A small autoregressive pixel model, trained from scratch.
Model: arch transformer_decoder, width 320, norm layernorm.
Rows from block 4, named by matrix and row number. Rows with one number belong to one attention dimension. Each number is 500 + 40 x the weight over its row's rms, rounded and kept within 0 to 999. All counts start at 0. Numbers have three digits each. After the name is the row's rms in percent of the matrix's.
# q: attention query, key and value (stacked) (model.blocks.4.attn.qkv.weight, 960x320, the q third), inputs 240-319
# k: attention query, key and value (stacked) (model.blocks.4.attn.qkv.weight, 960x320, the k third), inputs 240-319
q.22 107:430468528466508472512462430555536479549470509542483525526442461519443443493484443503446456550456544473494538514524501487455509524488432468509492504514522423490471610472487487466480515522525584540508487596465577453447470530438513523466419533
q.23 123:472466454501465540526490593481520457558528493486480469514457443467499500461545493557571539425499530475542466543428540507520447530508491482493523536447486560523464431540532514495449518485539579459520492486532425487458545362521521520507467481
q.24 100:535466530559516497529416450488493524502468451495495524544581470508540522493502465502491537506506461490522558468517557513611488600429580526538434450475492482471540486495488496484534487513542520490516495466497444484471540476444509505488488488
q.25 091:452560439467507486486519579513439506479556545503478494506501506508510503577501535448559486495472433488522457494548449528503522497485522496500508451560472497556476541499514493486442514492504456462448482597520504497530485459509445514538446571
q.26 107:466444558487522458536495476444539506487466546477546501504424499494561532513543545504503578538538477527509486508495511465521448465407554464490472509500501487540488489516494495522471487496448536527506492541516468576493462477447483530518546468
q.27 106:461490513536548500531524480446431410515483479465551413496548529534489501478487599438525426478543489504484481498477504459452552465508542467530576571517557497541500448452528492513542525451455516433489553525514505466511467531550432503543483557
q.28 109:465571488454431500532488560523489468489508545438502524495539485515530506509492432582463439572441463544467547525462440518553517552481510547532502492493491518445531473502536533547515486531530495481580452515484478470440510496500539464541441508
q.29 112:520486467522494447510467499509507531524483538450556494453464442486537532501492465549488461499521512504488501513508510523525464542418572482555502495537467432504464460482462500509475472566519484520544442568486481539450561536488458489481531528
q.30 107:474403491505495496570470521478474487490509481477502516424454485513466532460489528541581534441559496488533479476456522517520459546465538475522561518570477472565510451564500467508475517506470539437518479498516476548441525401492516531511564487
q.31 097:503424507557499488439487457533503508507488442521467495525537532474437501545454543406548490538467524519520515434500458500466550471572480553491470493524549445514515536477453424489511503463459457444412475515459506498570488529475488470453397528
q.32 098:475430415419476530473484477536526438447550504537563539460552468455568495540450531573436499500479498517438512507463537502523519377433511486511515449564527501427545524538516556543520546499540477487524501587518582534492517525511557498537511422
q.33 109:483501544411463516472514472506518453481561463549523547491419503443483461533517524495492542485519500423603494466517488471515517482440434510478512416484533588451517577459511553579542528520448541449496487493476535540487464559496517502476567467
q.34 107:537508524459549495476523475478515558470544461481535520515430536552518455508514453548460533459455524467533529493573417510506464512475461461454508532510412544537490503505451452537479457549553487509464476498530430507484487480435479431540549520
q.35 102:503453483466474502498486543528516562405499524549457477538501491541463511449502508541431446436538464534546469514500491467486538453551449492502517435523537503476478625497433479522575463464530503442504469542441547524498506479526541468523541524
q.36 101:564553474549601558462429487493573515535535455533486438423535513484482523501588564462454533526508474521486477486451469457441525525497486443504509492501488523572540487536475516500476474531486480490501512463452462484544552549543523490466501487
q.37 100:405508537496518505491470523512400545484514466462471515543500480519443514551502471489528472527479524483549483461465514440532527487552513516530508551487527570470449491550445509517488522506503565527482493578517475541468453465487527442525494516
q.38 108:514471483452503526438495499506495514495521469578536556470411477559437485546495457513534510494428542466525461512492525454568578430468478518478492502490514500494555510538452476502504528465460491516537486492551593503463492465466525495517490471
q.39 105:442470609492529482462474552502531586506523501476472479562408465526524501523445508479509541558436558533522481476514493574546477420522522517514492516501538458487497526502486471479450569469494501551490505515420484496535464496482462504533551537
q.40 095:463455417523432526514525540459570415443541450473500460435437482537461510485450592447521488446494482484510471458488583537484533515486540454534501444507519471530489516473548490475496559483564476435494497543504526545452526465527572449530424474
q.41 104:487506558557489474538479488502575499489440533490474477581521520567522545438445445507568534540516498501522469437434521476603538520477485510492424482474561499520520507520518520467565469522408555562523546516454422469482450422531442439416513542
q.42 112:566438475500430534507534509444581456475449560508546511499477490511511489473541489471523460444466574431512495528506502525442503539489456540534547446465486461568484470463522531478525459489477476443437521497558547460467498605547529519496515537
q.43 099:502483530456481558598417481455550537500512518532512482397517493518543492510466496496424538522481489523481512488476491493506475572490456476513493470482472522521529472428466474523509444460463553458513489496472461499516514566548570481504559457
q.44 097:408477550431454458553396501491490546477532515398515482486470482466570475492462483451480530584507499527529487500525491582506386552528504509533444478498517547490474498490546462558415535484550536467474467570436408493517473506508506510557593574
q.45 104:516583495437551516513465486461488468479531497490525486456494509531598542492498528429520469523558547414537521424548533492501564487367513504573477458554537515546513461533488538484481511540498465462456511495445418511507499496531452465512501498
q.46 104:485445496544541477483468522497524532453547465534486454497484549463419428505435545497433450525464472522571470485459603465543475441524498545514502426549516539459474587523504478471496499454467436482543470453506482531544433456512517524505525492
q.47 102:468519584514457474535503540513492460518529475517534463523449569478510434487519512382584536519494465503481491481504553487434563506458565545459495482508569499482533519403566486500473513513469487458529485447465552566504396494570531522502495496
q.48 092:510496397478575427477486468479501462520472458517453492496479527557437524527510510548523539506476482548530477534473494474470471421506489481500442435492454527453539506539480540456547589467501471537518447470456515503522529449521466533472493525
q.49 102:551403446548526473441480523558592511450510503519530473530483498547436513490427511545516488501461492539474497460420517483491531448516518545466482437552455487499473613517476462477538478528545447508471497529511515508457501519515528470511480540
q.50 110:509544451517529576487524452478351554490455452397469513454548531448459542519501489455538490522515470527531494490526509495571515577558511487498446518479462533443562437473458517568537476512571455452512481462562473545444528520476553500472470474
q.51 107:473522543481441524571498579487470464467505532520442488566584513439582519456518441503543476456479580463463583479549510529480585502442508510468453515494502484457550515479517521517489502534500484477515514478525496574487427511482522486473469525
q.52 111:487512572547546519534498409519519555483478508464461496510536522516526540476437506500524443470550494476484499510576497515521487597429493483525489480491560526416531537512541527454503520511567481479533482483585541482554504472503521511430479545
q.53 100:443440453506508428549473498526509486515449500473531533495514431502543491485556462566488516526452562454407553501497427493457451550540462497478438558444383491538490477562488509570492516525504539587453532588509519499462554568467530478604532495
q.54 100:489587548501553481445523504555488517576493439509497539553471430566470547553535513424524513491538490439532556412508541452558584466446486506458465505517521540545496505476419452537494554522483519490497514460523506560459515525479481471486457447
q.55 102:502504464437453600477474489467498506490492471483506484527462484485588495545611485420542559454460490565497500526502482559456508469540500478515556485497523491509579392502509549496495527498502507468474517496480496461498512503553539510467509516
q.56 108:512605496446521461474423437546466493499495509509539564431476472549518535499612444415531532595592488435583461535564492475493538475521510504549488534481529533592508485571478469500402496475467512446488467543439456486494516450462386530549499583
q.57 094:564500512536533505500494526457506553449507552578512453437509606474451501424513484491474501561489460548488463538480498480489513469589536517471525505513463415488529552460477454465473415455443415482555509407423519499509453487484453530513473499
q.58 107:515516481507478479525504572527466495537488506598495472545489492485498449452532492535497460426487472494456521540518466469459488501494495476448494555533427488524479538554511455495491488524537499516495522483542523454485493435440482464538444538
q.59 103:468460477513474501566474408462502473462483476516504495473482516527496527506476460519531475502485534503528510452504552417489510566528485470508514513454497561510455436495460481480491428475460564516450496623502437489504500469515540429516494512
q.60 094:478462544514445518520467559501533463498575484548448453545483545465509468485480477534491465536444560530468507478486476479437529562466481456455469508417558529473480470563541470505434499518496545603561477490488510480566480455504500487468494535
q.61 110:536530569516569493467520450437497608555462480523533492481402466454466457508520487468530523506445480467553512507540471537545412535564465533459541553525401487559524492478470452492489465508468494464389564434524471454482522510447485533543476521
q.62 105:479531614477551447563503437494440569528527546508551461468496593498561489487403455528489491610557462546428526475513440477516425579476519488458486554560471496444484511483493442529470410542489519557497533501454416463521463467489432463550529468
q.63 117:503516470512545506522534468464569433513425500572468458516470486541512626493489574469546491492539459509517514446460528462503526453469486391532433444516446470488468482481488507465493559489458471463497576536422489465484514512465451391444372467
q.64 098:575510467480562437447487554485505563549513506516543572461426442486447511505582511473548546458499466468558504537492560437461477528461540522498471476503460437476520553542456528518467451526461453492451465400497478470519551521518452536468501511
q.65 102:487529456544539454469500478505442504438505531511417530517586536519524546505412532513431465487511518501489519475507465580505468445495512509449540546553511544524483478500445455478479479520560440491513488613457550589456520467500555445495471468
q.66 092:619587445495502523410542559544565490514482458505507533472486424535476473505487474528508525490466499554519567511523505518463541489509456493511507432502451452547528580539414563553523461485493469475491494371558454572477580572491501494594503512
q.67 102:459490553518502486546564427499516491474462527509486463533506521558537491511486496461473407485501486535502503408542496503529502616502493494513572534491500516568490475463513450456468453511447525470455533578492557499486504484525481400485460550
q.68 102:497451517505452543535516545514525483522522514491478395540512505441486505450480473529474466525441487612433499523472471478485522521474505478486454446547537470502446493453515528500529485514452555490500546513667542513511498501477490541461532528
q.69 104:474495499452525522515465462413456590528451526520512511456451439546549503537508454454570573476540541412605560518540534470516453491456520499434469550417540558523504487495509488542417509485522481558503467491466516496511512480496577523497492452
q.70 111:501506495492466445464539487531496510485542504475477497553557473419478560537525512507568480537546498501555455451496475461556526509466505475458558491467545514462470516516488535492506511490496526530497523499502510466550549448520505436433431489
q.71 094:482488474569510476514442461389464604475512553510478506492455497468526499503490464499464520508413485486526526558545478515487425553440539541437517482515508493452485535467501498500445434528445480563513442523524518489469506452514470535428504501
q.72 087:510599471484514527452525553525500551530488457488459533470492412520503531528399506468553526522565527531533561486499495501482504498487471465453524505509522537568513531534417517548456498495571478486485472469510464604449581515469564463582470499
q.73 095:499538466491575467517565545443495510485454518404475468542474488495514590507431546483589504507445550468468520538595545555482477546473442467496459513430461528534524396513512509580398527514517420489534518512476530466506525495509455482526489511
q.74 108:491445470474553505463514516501495477525553464472502503466563440489490541535544548441567463533585446510474457489487553427466563491418574496521537524525599501528445546508511536492489567548511487456406493533528514468542538504513583483496466541
q.75 092:495465461536488489432467527539461480479591471511458536522499486475460518439512512527391458500492418519499431503445474509522494467493563512526513479590533481463429512507441486453527491537600509509518470580497500593452540475463547510397499524
q.76 097:491511478573520487568494489432488541478494523500494446500472499507532549422502489471515420461453454506500461481514513480504471620500527520489536485519471499506488475440520483460445446512463448445473516520539532436533535456525499448449500539
q.77 091:564566497497483439468505536515530547524511510510483562540446495452467511514501465536515536529451504547475578529512473525422479540448481495462496454543492445453500578526423554531495414517422511514477453432557488531477532473514405503460501517
q.78 109:518432508476463498528459488528530475508516491497608493487386487498477476481545459496538520504475544499471491512516457479499521525496495433553484476537518436510449492482499440492463525488468525520508572475517477483459500521482480555430541536
q.79 102:489419476510597489402524558527488516470530492458456516496527488517461484529545596507389508466471420510545424523451564461555478461520550543531447483474470476513492499577515504485548523529570478527525479537472538505540495521505513548487504515
q.80 100:532528491533508562503525520464540446501514515518536393514519561471472422405511517500466443474456444558457476513470477502476515538516546557538481477502515505517459479426532568496523447532496490510504520450470441490453459505546484534465492474
q.81 104:482500497459574512454494465465486539438463550509443410537498519593527448480559520497411483458452443521541535519490532521497427446444517471513442547507491516526523505507526482526524496486536477509477467527518584472537472465493546531488542533
q.82 098:480614472555492525497495474480527511482551454482503505484506499493477456513444486542497427578455464545525488487499478500488516509487455521492591449472471549411545578560503523523524490510486524486558452466521453449547499493534519501569548519
q.83 103:495497545431501417526513515571492455487505529529515532568556582426486518505505556527483518474555567495464479485441468517527484422566452492473490579505490524446516453507508461488520495467510509499519518513383502483558440472537464487503497433
q.84 093:494461492550471476484543538473478554451459543452410448554510496521495568502453464532500493501494514454530535534533480528533458533455478445462439511484457488549517467468467494551463470513534480493513523529561566529442511471414518444472496524
q.85 094:493550486496488510537473444445499433515506492480491527566469554546494520474527475517572456539506490416476478491540529548434507498440468482556544527487487558451524470502530490485488518530518481475491522485399462398462469474512439474497490562
q.86 102:490494540474567485511534488499497483513490523525510537483496515569471439472565515486439441478445479484495532482546490555456533460500463520551451547471463479443535506540503509595480487562491499420545491514495533524519463523492492517525582556
q.87 098:497508505498503451470529474512495497489535483457521542549401489478486507522519505465510487516497477512488465436550483528538478603471522488540566505501532488488441497506466459483445475541522523560490476529411492520436546455510468475403426564
q.88 096:470470551441488531487533497546526536558481473479487512483462403545521504555516469478495540534499529532549535478526528469539528479479453445502474473458546490495513543581494506555489570486490580523541487496607540535544537534438526553558529563
q.89 092:450431487512496471571443470450481500481556498490512470511489518469502512470525508542472472538420491503461472578498498494490490472468489496508476462502512495391493489514564502499505543500462521501557509559554529405574463476522468572455586514
q.90 098:472467477498453511481513408479511431412480469467483465530547517506560462572531458573483491536502464481478498514527500538543483501509472485519560509461546508490488514482555547495589540449489563554479442557484517426528480450516534473540460475
q.91 105:545570488521566428513518542477520545483461520446542552489417510495506518525483497507545540477406569476492517519579512559495466541532418521478475468449411463444564487538495494556436474496462435508583475442487498463559504496536421519533548502
q.92 103:522498530503489542525482470471496498524511547587543484478523567518491413464504475475504494482477524508513548476513440521456533472496554556460490511505564513523438483434481518481491429545484491535508541479513500578434460508542509510404500432
q.93 085:493621513516536546499489458407474520561482488470484499475502544517497479555509473476614489555513488487487563499591557534410542510388531523502541506462499550461559566545530594502520493542495493504488416441578493448495461502511494481520520530
q.94 100:549550420576574472452487452426543544405493535498469521461551488560517496541490500523501477505433473482550531531552516509452473492448483526453567481478456493528540566530495516524484464500426421474478484491515524436536524486570477451562490509
q.95 102:552471436514576481421526483504557478466477456458511522432508425581498506565560534500503503475480467496547486520540598451499533508479507483556526435467465434595517529569513523486524553477463457488455513498559527444563554545533498496588478545
q.96 102:498516490571557519482465548591493609583467531507496460514490463471518493519564548479480476517548519521472413538463446460495451562556519500533517528503450496502509570489466496523483505553553411492499490440458482482536536587511450469425478522
q.97 101:453463458492472462509506531517542462474586534463551517504515465472549452571458579491454516481487556460470509502527472544485531523473520532543425461501422552505530481477524527560503536593472516515534524590441509490460489564553515441458492519
q.98 098:533594462507481500475502531492486476455459482447446509466485501514407489481468492494510544444555483525521496515559552527495513471441485517545537465463486557486468420542520396434480490376517419465494491526541495511556515467490523583551504420
q.99 093:506489522547537575490509559546469570548477516494500448520602474542572532513536550465473456533536459521464493480407457470557505554542531553481526526493496488492529592513474502548504468512543471437489468388449440485517533529505490420471466504
q.100 108:455531529438534494497461513409499491471550480476534485429470497536492477484487476467524555435473422488504497489515569529484561451510509486512445558488540507548460371507515517500489530427439576493479516564552502528496465475478537495527510423
q.101 090:466526519537500517567512490564519446523485510471533522549531523484532472495517515478458430547478521477477446553514499467553546589479530530568508468484449506475534535491603523503500504595524482468594444542490501409522444517505457516468464549
k.22 107:470423520543526559514478509457501489459479516437502451554585521498491519532492524484523499525501491524496450510443437490487486507482507479474526462539516479507561442551514518451493520571523523578468484638575509509521449484503476437559502450
k.23 121:516515513481510478449493534513493464524511430503508522459541532479439530463491572534570539451552526486553468440505522483574506491486479537574475543475476495510521507495504480483502490458472510506543520412511495481413497511517418452486477493
k.24 103:534468478565476587480491495474417521468463471522444513475501511491467472537558496574405518467450476454598539571537484487460618490472527512470507431463531523517477427424509479470494516479543478518507466475480565504468501530482584501494447552
k.25 094:458479593465528471542480532510492492511510566489469562502517618512503509504383514482505552519596502499378482488473454507495459446510518440542429522498478575493479562502534560423500521483498505468459525559522455540513399494485560549509532477
k.26 106:497516477456506458488483469553476480519519535544529534491519470521532505522456468491429463552556510564518517510488458498526459460451519426526460448551524460528477444536490524535536521466566449556556536528449564516525538551564504498549513478
k.27 104:520541466517463445476500562506579552471509552519521519499508393466543551518551494470492469526547553500541520471477590499554466521476522489531531537538529510516483495513472510471505434457411469458523525538453426438486559505485502464478447463
k.28 108:501455497481493577534515515469416453523457435437477489489556563543496471402478593540456547472548454573458434513512487509548567520550516483530551507501540549547547436462512469474507532463582512446539527589536491489470463579545508506508487460
k.29 109:488486502469479506492432459520439489560524459517511492467530485522494452472397507491459493555518510509463551540532474494490465450443485400557481485539505515528530487479489539469504558476570553539490511596501483488462512525569559513522563527
k.30 104:485593495461505456494459495562529474518497475518520496509524476521474509472499552531563411523512542491454544505540526453491455460391481483582466503555507552493486472486486545470496551480481498470559519449425473508491516505561473433467460511
k.31 100:501409473516437519498566496492538555455476561473476534518497405494527478595540421505492498499448567442502525524500502526450467541486458503435524484523580483505438488527506521523492485574532466469418450517513531450528557484481474508450430560
k.32 097:503470493497503494514519473531492465518466529457488520538528483548544580523484501489490448536485566501534531506476525505515498496479441496544484512456496499513522458558486490513531521498552551494527451600405487480481500532521510454438545482
k.33 109:494416489552510455525564483495551445509600471545439520528546486516507508512491527535451505475457502507548563433551555475537559459472543472506473466540472529508585538465493539451550494544441478554598562519516435514509490556497501479530467518
k.34 104:522473491511526471476508527531527503472495542539483526469466475582482454534479458482475499486459495485541523449528509502509520405555563518438456440473469547487521525544493545577532493488563436554506512497515448536557490477504489587517538522
k.35 103:516460498501447547455507514524481515478498518474505553412487519495463542501448449452522524493498525487539473522549527450527567433533439584472568466479466520480527464462499618413516452461486534436511490534547510506529473468507497529521481500
k.36 101:529530495569495529515398462494565523445550524516426466490604559522496557466528486487455464547482479491518530532487515503496485483452526493545617539549475526464476477510525438499419500438454465529469473428425441475533501560487567463535527514
k.37 105:494484529501580541469559485463486530526483502506474544511466474483502444546454542466492498484561504412407486530502504473514469465470502486496447479516486524564477544438492543412472495570565526491510519594543509489532491433465520508598478488
k.38 102:519450516488548468471516449506532516573433491540448579474414447511435536487501451464597459517497501423586472490469527464505575436491437500522449506496473510518525422561486555453572510527512526477550531539486499465474507487527444539479502534
k.39 104:462436509551516486479560507491535508493456526515525486497504439448461476509453547446535472511542510441542439524498487499504488404528503479454450440483521469476484497454467500454503571436462530507500447539432527542537499475514461544519466519
k.40 094:483469450525501523494550570549539466521547487459481523511443514492469584475488557500590534472506545471474479525487538503508521433517431550539520446421503523507542555553502492451512531473538479490527476631535474483487492552590469571424540500
k.41 104:490492493466528512518472441399568467563505515521532530445459481470472520504463524458487505468464468521413506472502542519438510520523565443540480429572557506536441511466488500433464501508386502506486522495537524524508511544480471540582442489
k.42 106:531471461501493563491452469536499475464463458486522464465480499513495482564538446481581530461472506579579481428491521477566549613519489453448553494462544533546603437555505524551530449482471503447474541543497500491483536521529510430455482485
k.43 102:553543487510434560484441487545483505416551500454458456501537531532534538497525456458482486512410428562604484498560541569514575516484543516488536452530569525471562459499496503523513486443434466478470397448419508536489520541468495500464520522
k.44 096:475528486527444503524587540519493458386573512473554423526526512493594509514488533503458503519430503520463485553572520569481495404483594495457499390503523480480494503389469509525476550467482448493541430564469502577571475479496482527425485505
k.45 106:523502466479518529492442489551480478488456534537459523490528494552456537483497613469488462523579511501478505418502498500501573515484462475532438475514511527576480508597486467469507546451596448492459542532420448528537521527534444484521484538
k.46 103:500533546476446470499515462506551496464558548501497507480427577498510513448515459457474416527502508467478466490582509504513496422479480548513585502460521495529403476500522572438536499457431500439554492490510480474576451505539487537470471545
k.47 101:509504489469573525502561485505510472500558429557519509503503491481447488564498528539540518484565481509524562489503453458576461503403478474524442478475481502587548545465484524511463503511466510514558500523565500493447528492468498476495429497
k.48 096:519459500501454469519528448481554488555510524498480494414437475425472503447508475542500441502466535537470425530503512537435460482465482524509596516559492505404507516514541523455587508487476465447447542443441464477568532471537457565503522480
k.49 104:533485466480569504487523443458523480487482510476516523467457506497464494560495459483556485504465555474555459486482531496510473526544502550506603456501484495559505501497511521464480473468506523343445436501527532495494518466470606456456486466
k.50 111:506522519474513425483516504509402535489547537452490579496508530533504540445537453510444503528520528493448488525565485529517512506452502502504527588485554548475454481476517515547506495561629422434541520437522514497460482501470567465511504505
k.51 109:533510480485523462464523574482453516545499523504517477604526467436556520503502536461488505469544508520542572473512394496543548555459504465458393525457547461565546580537472468526457476557547472514469508523521505500426547439441521413490460561
k.52 110:485454489462526428528425527494470508573464517480497554462494464489519569451477508521513503493502525485469541494568465514438576547446489413554470491504537533398468547516495491486469520504557496455459474555450491484447539542495541476414456571
k.53 102:502537496530482555503488508463493536502486508518481470574505471437529454523475508511468547485446495463517521579451557496467397566519556451491465466541418446527514551470487416540421478514535514494442493538514513564462514474456564438483526441
k.54 100:525471495505569481442544470465484567548511479503434548514496403424422479508493577470518506495561436473523508452481492507564458520511520545525434531556484503544534558484474455473510532543533445465445547348498478531437577508421551496571417544
k.55 103:490509510548493540481503510550490498492488516508471474477568525521501568521505448521537550531572520526523514457460467480609460429465480463477512592420566597488609495556487496509515492462512484554503505503457434543498485459489471515515503535
k.56 107:484481495491466541528507473490550503455474491548504486477523503540517556500503517533529508533529436531431471522489505491451519412507561532512494476634451461509470449474454482476455512499491472539483578524532480530588492423534484501468503477
k.57 097:506544533506450514501475500536519506443501478552527513485511605558454535461555436520513453528536494486534431504530467447486535457511465543493590539508465470472408416475523533494479442440473523494572479469570525447536431456532469497474540474
k.58 105:515559524487446528489466589506475494493476462558504454560490500466513453478519521492503548516495497452556542495428476468540551493549535533481434515462434440585548480531509468518482473531512534526520554478601511514449469407447498528467473520
k.59 105:520554479460535602506494471429514492539454519482485537494456513532530492550473439500508504476507461512441506499500562494489510512464543484510505438554546538574529536493488520388439423516526500475436483661527526483550490442519547507598540436
k.60 094:469571496540576500531500536452566496571482490573512419544494499452570480455526494497474432486453550388489597542447464472464516437426452396526471506497469472531503537514500495475441503540487511598550511634471507454511484491542453478555529497
k.61 109:504512510540431479498469498519494502460483491555480485587505526521509471482538467500500551521534427502556467457556533464530543514549633521418521524503516498538493483457493424483487466480445484506527484378572508545504471441451546536488476528
k.62 105:488578518464539518546466487513464471444462473566544528520536531579472446518507527559437484521515477475485524477512487496414530529489550472531445433595447452525390497425496474512451492489563518505521434509531559520483460455447496496524528421
k.63 119:513461469551471584512507542446538467534485443498506470498535489444473543500548593506511457509563507557489439447435474494540565529524563515506525470580552496489572505519497414417481486506545441453419557479512484480494512456511526512542480450
k.64 097:524556469541559561478558454455512488509524494582516453483502488476427341503533506509514444497480510476547526530501567510500498434531495472473506486447463564483440474527504573505529437483489483434525487447508493441552507449530497551526530474
k.65 100:531466486437532487394532551524483511506472535483479490508447488579494538511479538520472511433527452507520515536512506463510467389488568497497482497526500463559559517516495430493415522534558480518436558557421526545451500530453534499540469487
k.66 093:526513463563576510501509480458454518553554480557489496478535465462435406497521454496522505525489540511554492521510520453543459508450496443492421526494501580494460504529514565435519450511448468461496468493541469469480524464513495489494461511
k.67 102:459449525475489464537421529464519542502469512472507502492488394591592530521464484502455506534508493472470555467515479514461516581487508607493571438596521513561504561465501446550442508508528526492421515500463518537482527543553531468512496507
k.68 099:460430512560419507557484494491489506484489491515531529537543483489539553478471498508485473501533532472453543458488401476550514578509486541509571555534546493542478469447496473547515520473563504547525464536501501555554512488504542434415523475
k.69 104:532529489488548503498524516483515504468478525503467432523466519428466547487480518568546488442476433486498454521554607573425489451479468532451414490426405498458485583496497517432485457543494481496515504418571538463457492471511524592528532493
k.70 108:510570493528563483479578546419475539456563551507453537574602472526466499485489510501456521506550581533536507468446487532443522490570503514492523560546477542438467578465504439403461449521451436452455512454452507478517528491472529449450513469
k.71 091:517525444458515544446537518467502497511490547565508469469450574469469537510511547553540505402540415476448508504535582521463477314510511516481451521417448489549469537531470536511464479528552413490492544472483508552503496483498500543521523474
k.72 087:520524471508532485452538492467425543531492516495492496514516385489452480514487461516544461502501514527526509547570526516569453487458449504495462519512465534451540615513497491437488489527514502486447505540531516512436551488538533517539478475
k.73 089:525420459545558539428536515511473515489418497448508494492438408560508457540493487512489497516482492467507531510554504560530507506549518459485487492407442524559414523493498507591501537527623455463453569473430510525507542570469454533550474587
k.74 105:482532490529502505489576485467521496542503488481469586604591453542505511498530526505544464535586513516460566514523529512538530530519476478516599517490547566450531578515516459500479535469560511393446481527486443444545513462492592541478524463
k.75 097:501529474472506526430550488537441519504490561517502522502522609583463475478546519474507519450548478492457547546511532453528465369530527483493495552476519527517582505504505502467493517482547474494496562558408538537551452469517485509481503505
k.76 095:478504447478443535518459505463477531501505555526507542463480483596530464557499457483483495511532518462455578477529506528462506469501507522499558483537521596530506514472497474534447464448604435429432544502438495554578515510532534489503530527
k.77 087:523512498521546519434551480428477500542530481598526439480475441444457446503483541519451463468507495488549527496508494485572459392492487532496485504517466453534432511542478534519517482554462477515525521468536497535465546476494504479535521447
k.78 109:479499472523561504530489510494518472540502489461499488518509616522557560490565468488536509513415463494487491475498553520449504499503432513509451476452549537520430439501491608540550496506467496484588462484534515461544463493547388578457519570
k.79 106:499509518525504545480540464541496506466457491503535493484494539513448366444517551488552466473534490465459518541491516469543544504590593455481590583440495516577512449473529463480506495453551522448473496537414481455550462474489543461500460484
k.80 099:500459465513540547496520504507448509444567456458485488441588556518495460538572514537519550471461522437462472464558419480442535519546470498497527557413499559544478489474485588508568531472525488455424493431459525507589511519484593476436513521
k.81 104:519474509482565505473481473554468527510455473545491407512484577538545506525478529506531547451510455449477514500532503462553469477551539473423522505464487525556555498472521461519499488418589505495469522452460486473559462482481541495462515517
k.82 094:490604443483475460507511515505463498546565494542494613483528557527463500531524462479576500483563563561493468481490494506478494444504489437562543558522476549450537561548497504341494479524485434440426525536495451492433516511478523399476502477
k.83 102:508509591468507459475530535540538481464519453447506434506444478483520480499451544509414495497422539534603451508433412490487533532567511499520537456561491392485472407496515465533543520532455588572536477475513520468442483546436514467517487481
k.84 092:524412456525544537438528497476455534462440544541493439530474459487505503485454485538499513469496470421525531494523533492515443444527546521407434490471462517559474565412495468531446492499575452514482562496417558560555520520515420458513531568
k.85 097:509492473475516486471428510556490469520494499470462503498499573561546562598544449458447564550487506470566500487496526516487496447483508489499511437490510510448523523576497522544511542498469476516483569477511505500511479568465390523517530562
k.86 099:523479553493516446484512443575538474507463436533551447496405487609552382434479501473497461527472482504556534507501488453529536536488533487461545428458465434569483447495502522474483515508518569560558509425488483438449481507502414497576512533
k.87 102:479525496460600500444517533449414556538479541447501496477486493601526518535547489474495540497497427480428535512555547544474478449554465575501492498474488522532489607506495568541521537580510488474434591477471580496470503536555431557512457540
k.88 093:475511573543477447571490478498516522530451501532527532566486436475516531420435481481543436538532503536466514496488491512556507632468476554502540520535478462495500537477512461451482479535475545547572452514582495459416504472539465487489483474
k.89 095:481526495505421507510505513553552444508476501534525530512465617526532529476490549479511479468548502518465523475455493508496531438536524454537561524467503453534465418520500472514495516463563453506572512531465447514536450494452466479481538506
k.90 099:490514512468493480538495550516504502526524490496436549538537561424539621490498553500487620508594472522416465476465493495466496501505531472512431517538500450473521578516520460483487551526496448490468530490504447498501479515453513461457461533
k.91 105:529497501490516513482530510495499473541489461517544518412359479489470409495494485477508464507449496519511463521509505537474524472516530455523477511461462471554396396537498550515521484588504468491509532470524490481401512541450425497555430550
k.92 101:540462476477554494466511513456510470448559485468486453466525543528481522465535538556483501440436460493530455470542516486393528448461466574493467533437513466539443463480456547456475493557413507526516471419529568499490517477495566550524522455
k.93 084:502528474474513448501477442466514482549557460544469580498518501454483576534525468501544529493562491523512480472568564538528439437431472486522501510456491512406526600579494533465479527541393462458464525452585466454441534481484537522530537438
k.94 093:547535413496543516458528543469526483544539492588468507487499525508451461544512513529516505489551498519542497499486569474467504391482584427492479498495499566527460518549493471450422436481515399385426513492438418503500518483447525473523486496
k.95 095:490507467568505527556484501483554485558494470541487578510539483493467439494535501489532484554569506507448536511476563480506537572471588436504530511499556590537449478550532471498454473449515452374456457554469403439536504455496512496489443512
k.96 103:549536505416529511436510460469494517563575497492437492526543494493483492545442486445449489577470581570465500541524514497516408561453420493505568528464467525476494533529495448451500489539426489472458578483525461553458525534475525440524507536
k.97 104:493458509502511455495527521498542496491544428491567487532469494580449399538463558569492549519464532425413439500509505469507515494565534502540472478447464543536479543546499458509506527541488541524523526530467521494536483506519471479506425505
k.98 097:485555469517493535517518484442473498393485510434512539450401472463522560495528507458593512493578506522457495509512462524452508490506491483506464485456502443517523465508491593443448495515500451513543499524502515453514501500491429528446536442
k.99 094:530567525408501531470488474484495517549535531494485494480549509512527509571442504448397503600466557577501566534551554533510428476423484470527540460503494538440430479484512466509439504503433460462547524449477426571485509574513519467481540471
k.100 108:462526450545455430570494541492553461468482510511534504527419436563494513474510523556567588488594484370476504466496507481434544474511519462512429541482479544534600585467473521476503513388478532479459473570527493473519530425511488519490442490
k.101 093:500505590481495462447465460524508502529455481546514533526509631469460497485458482466457515509517505513491488521497533493557447483532509518512542559418486459450471514527549466467530493519495550560535552541523495504492368493504474488543491489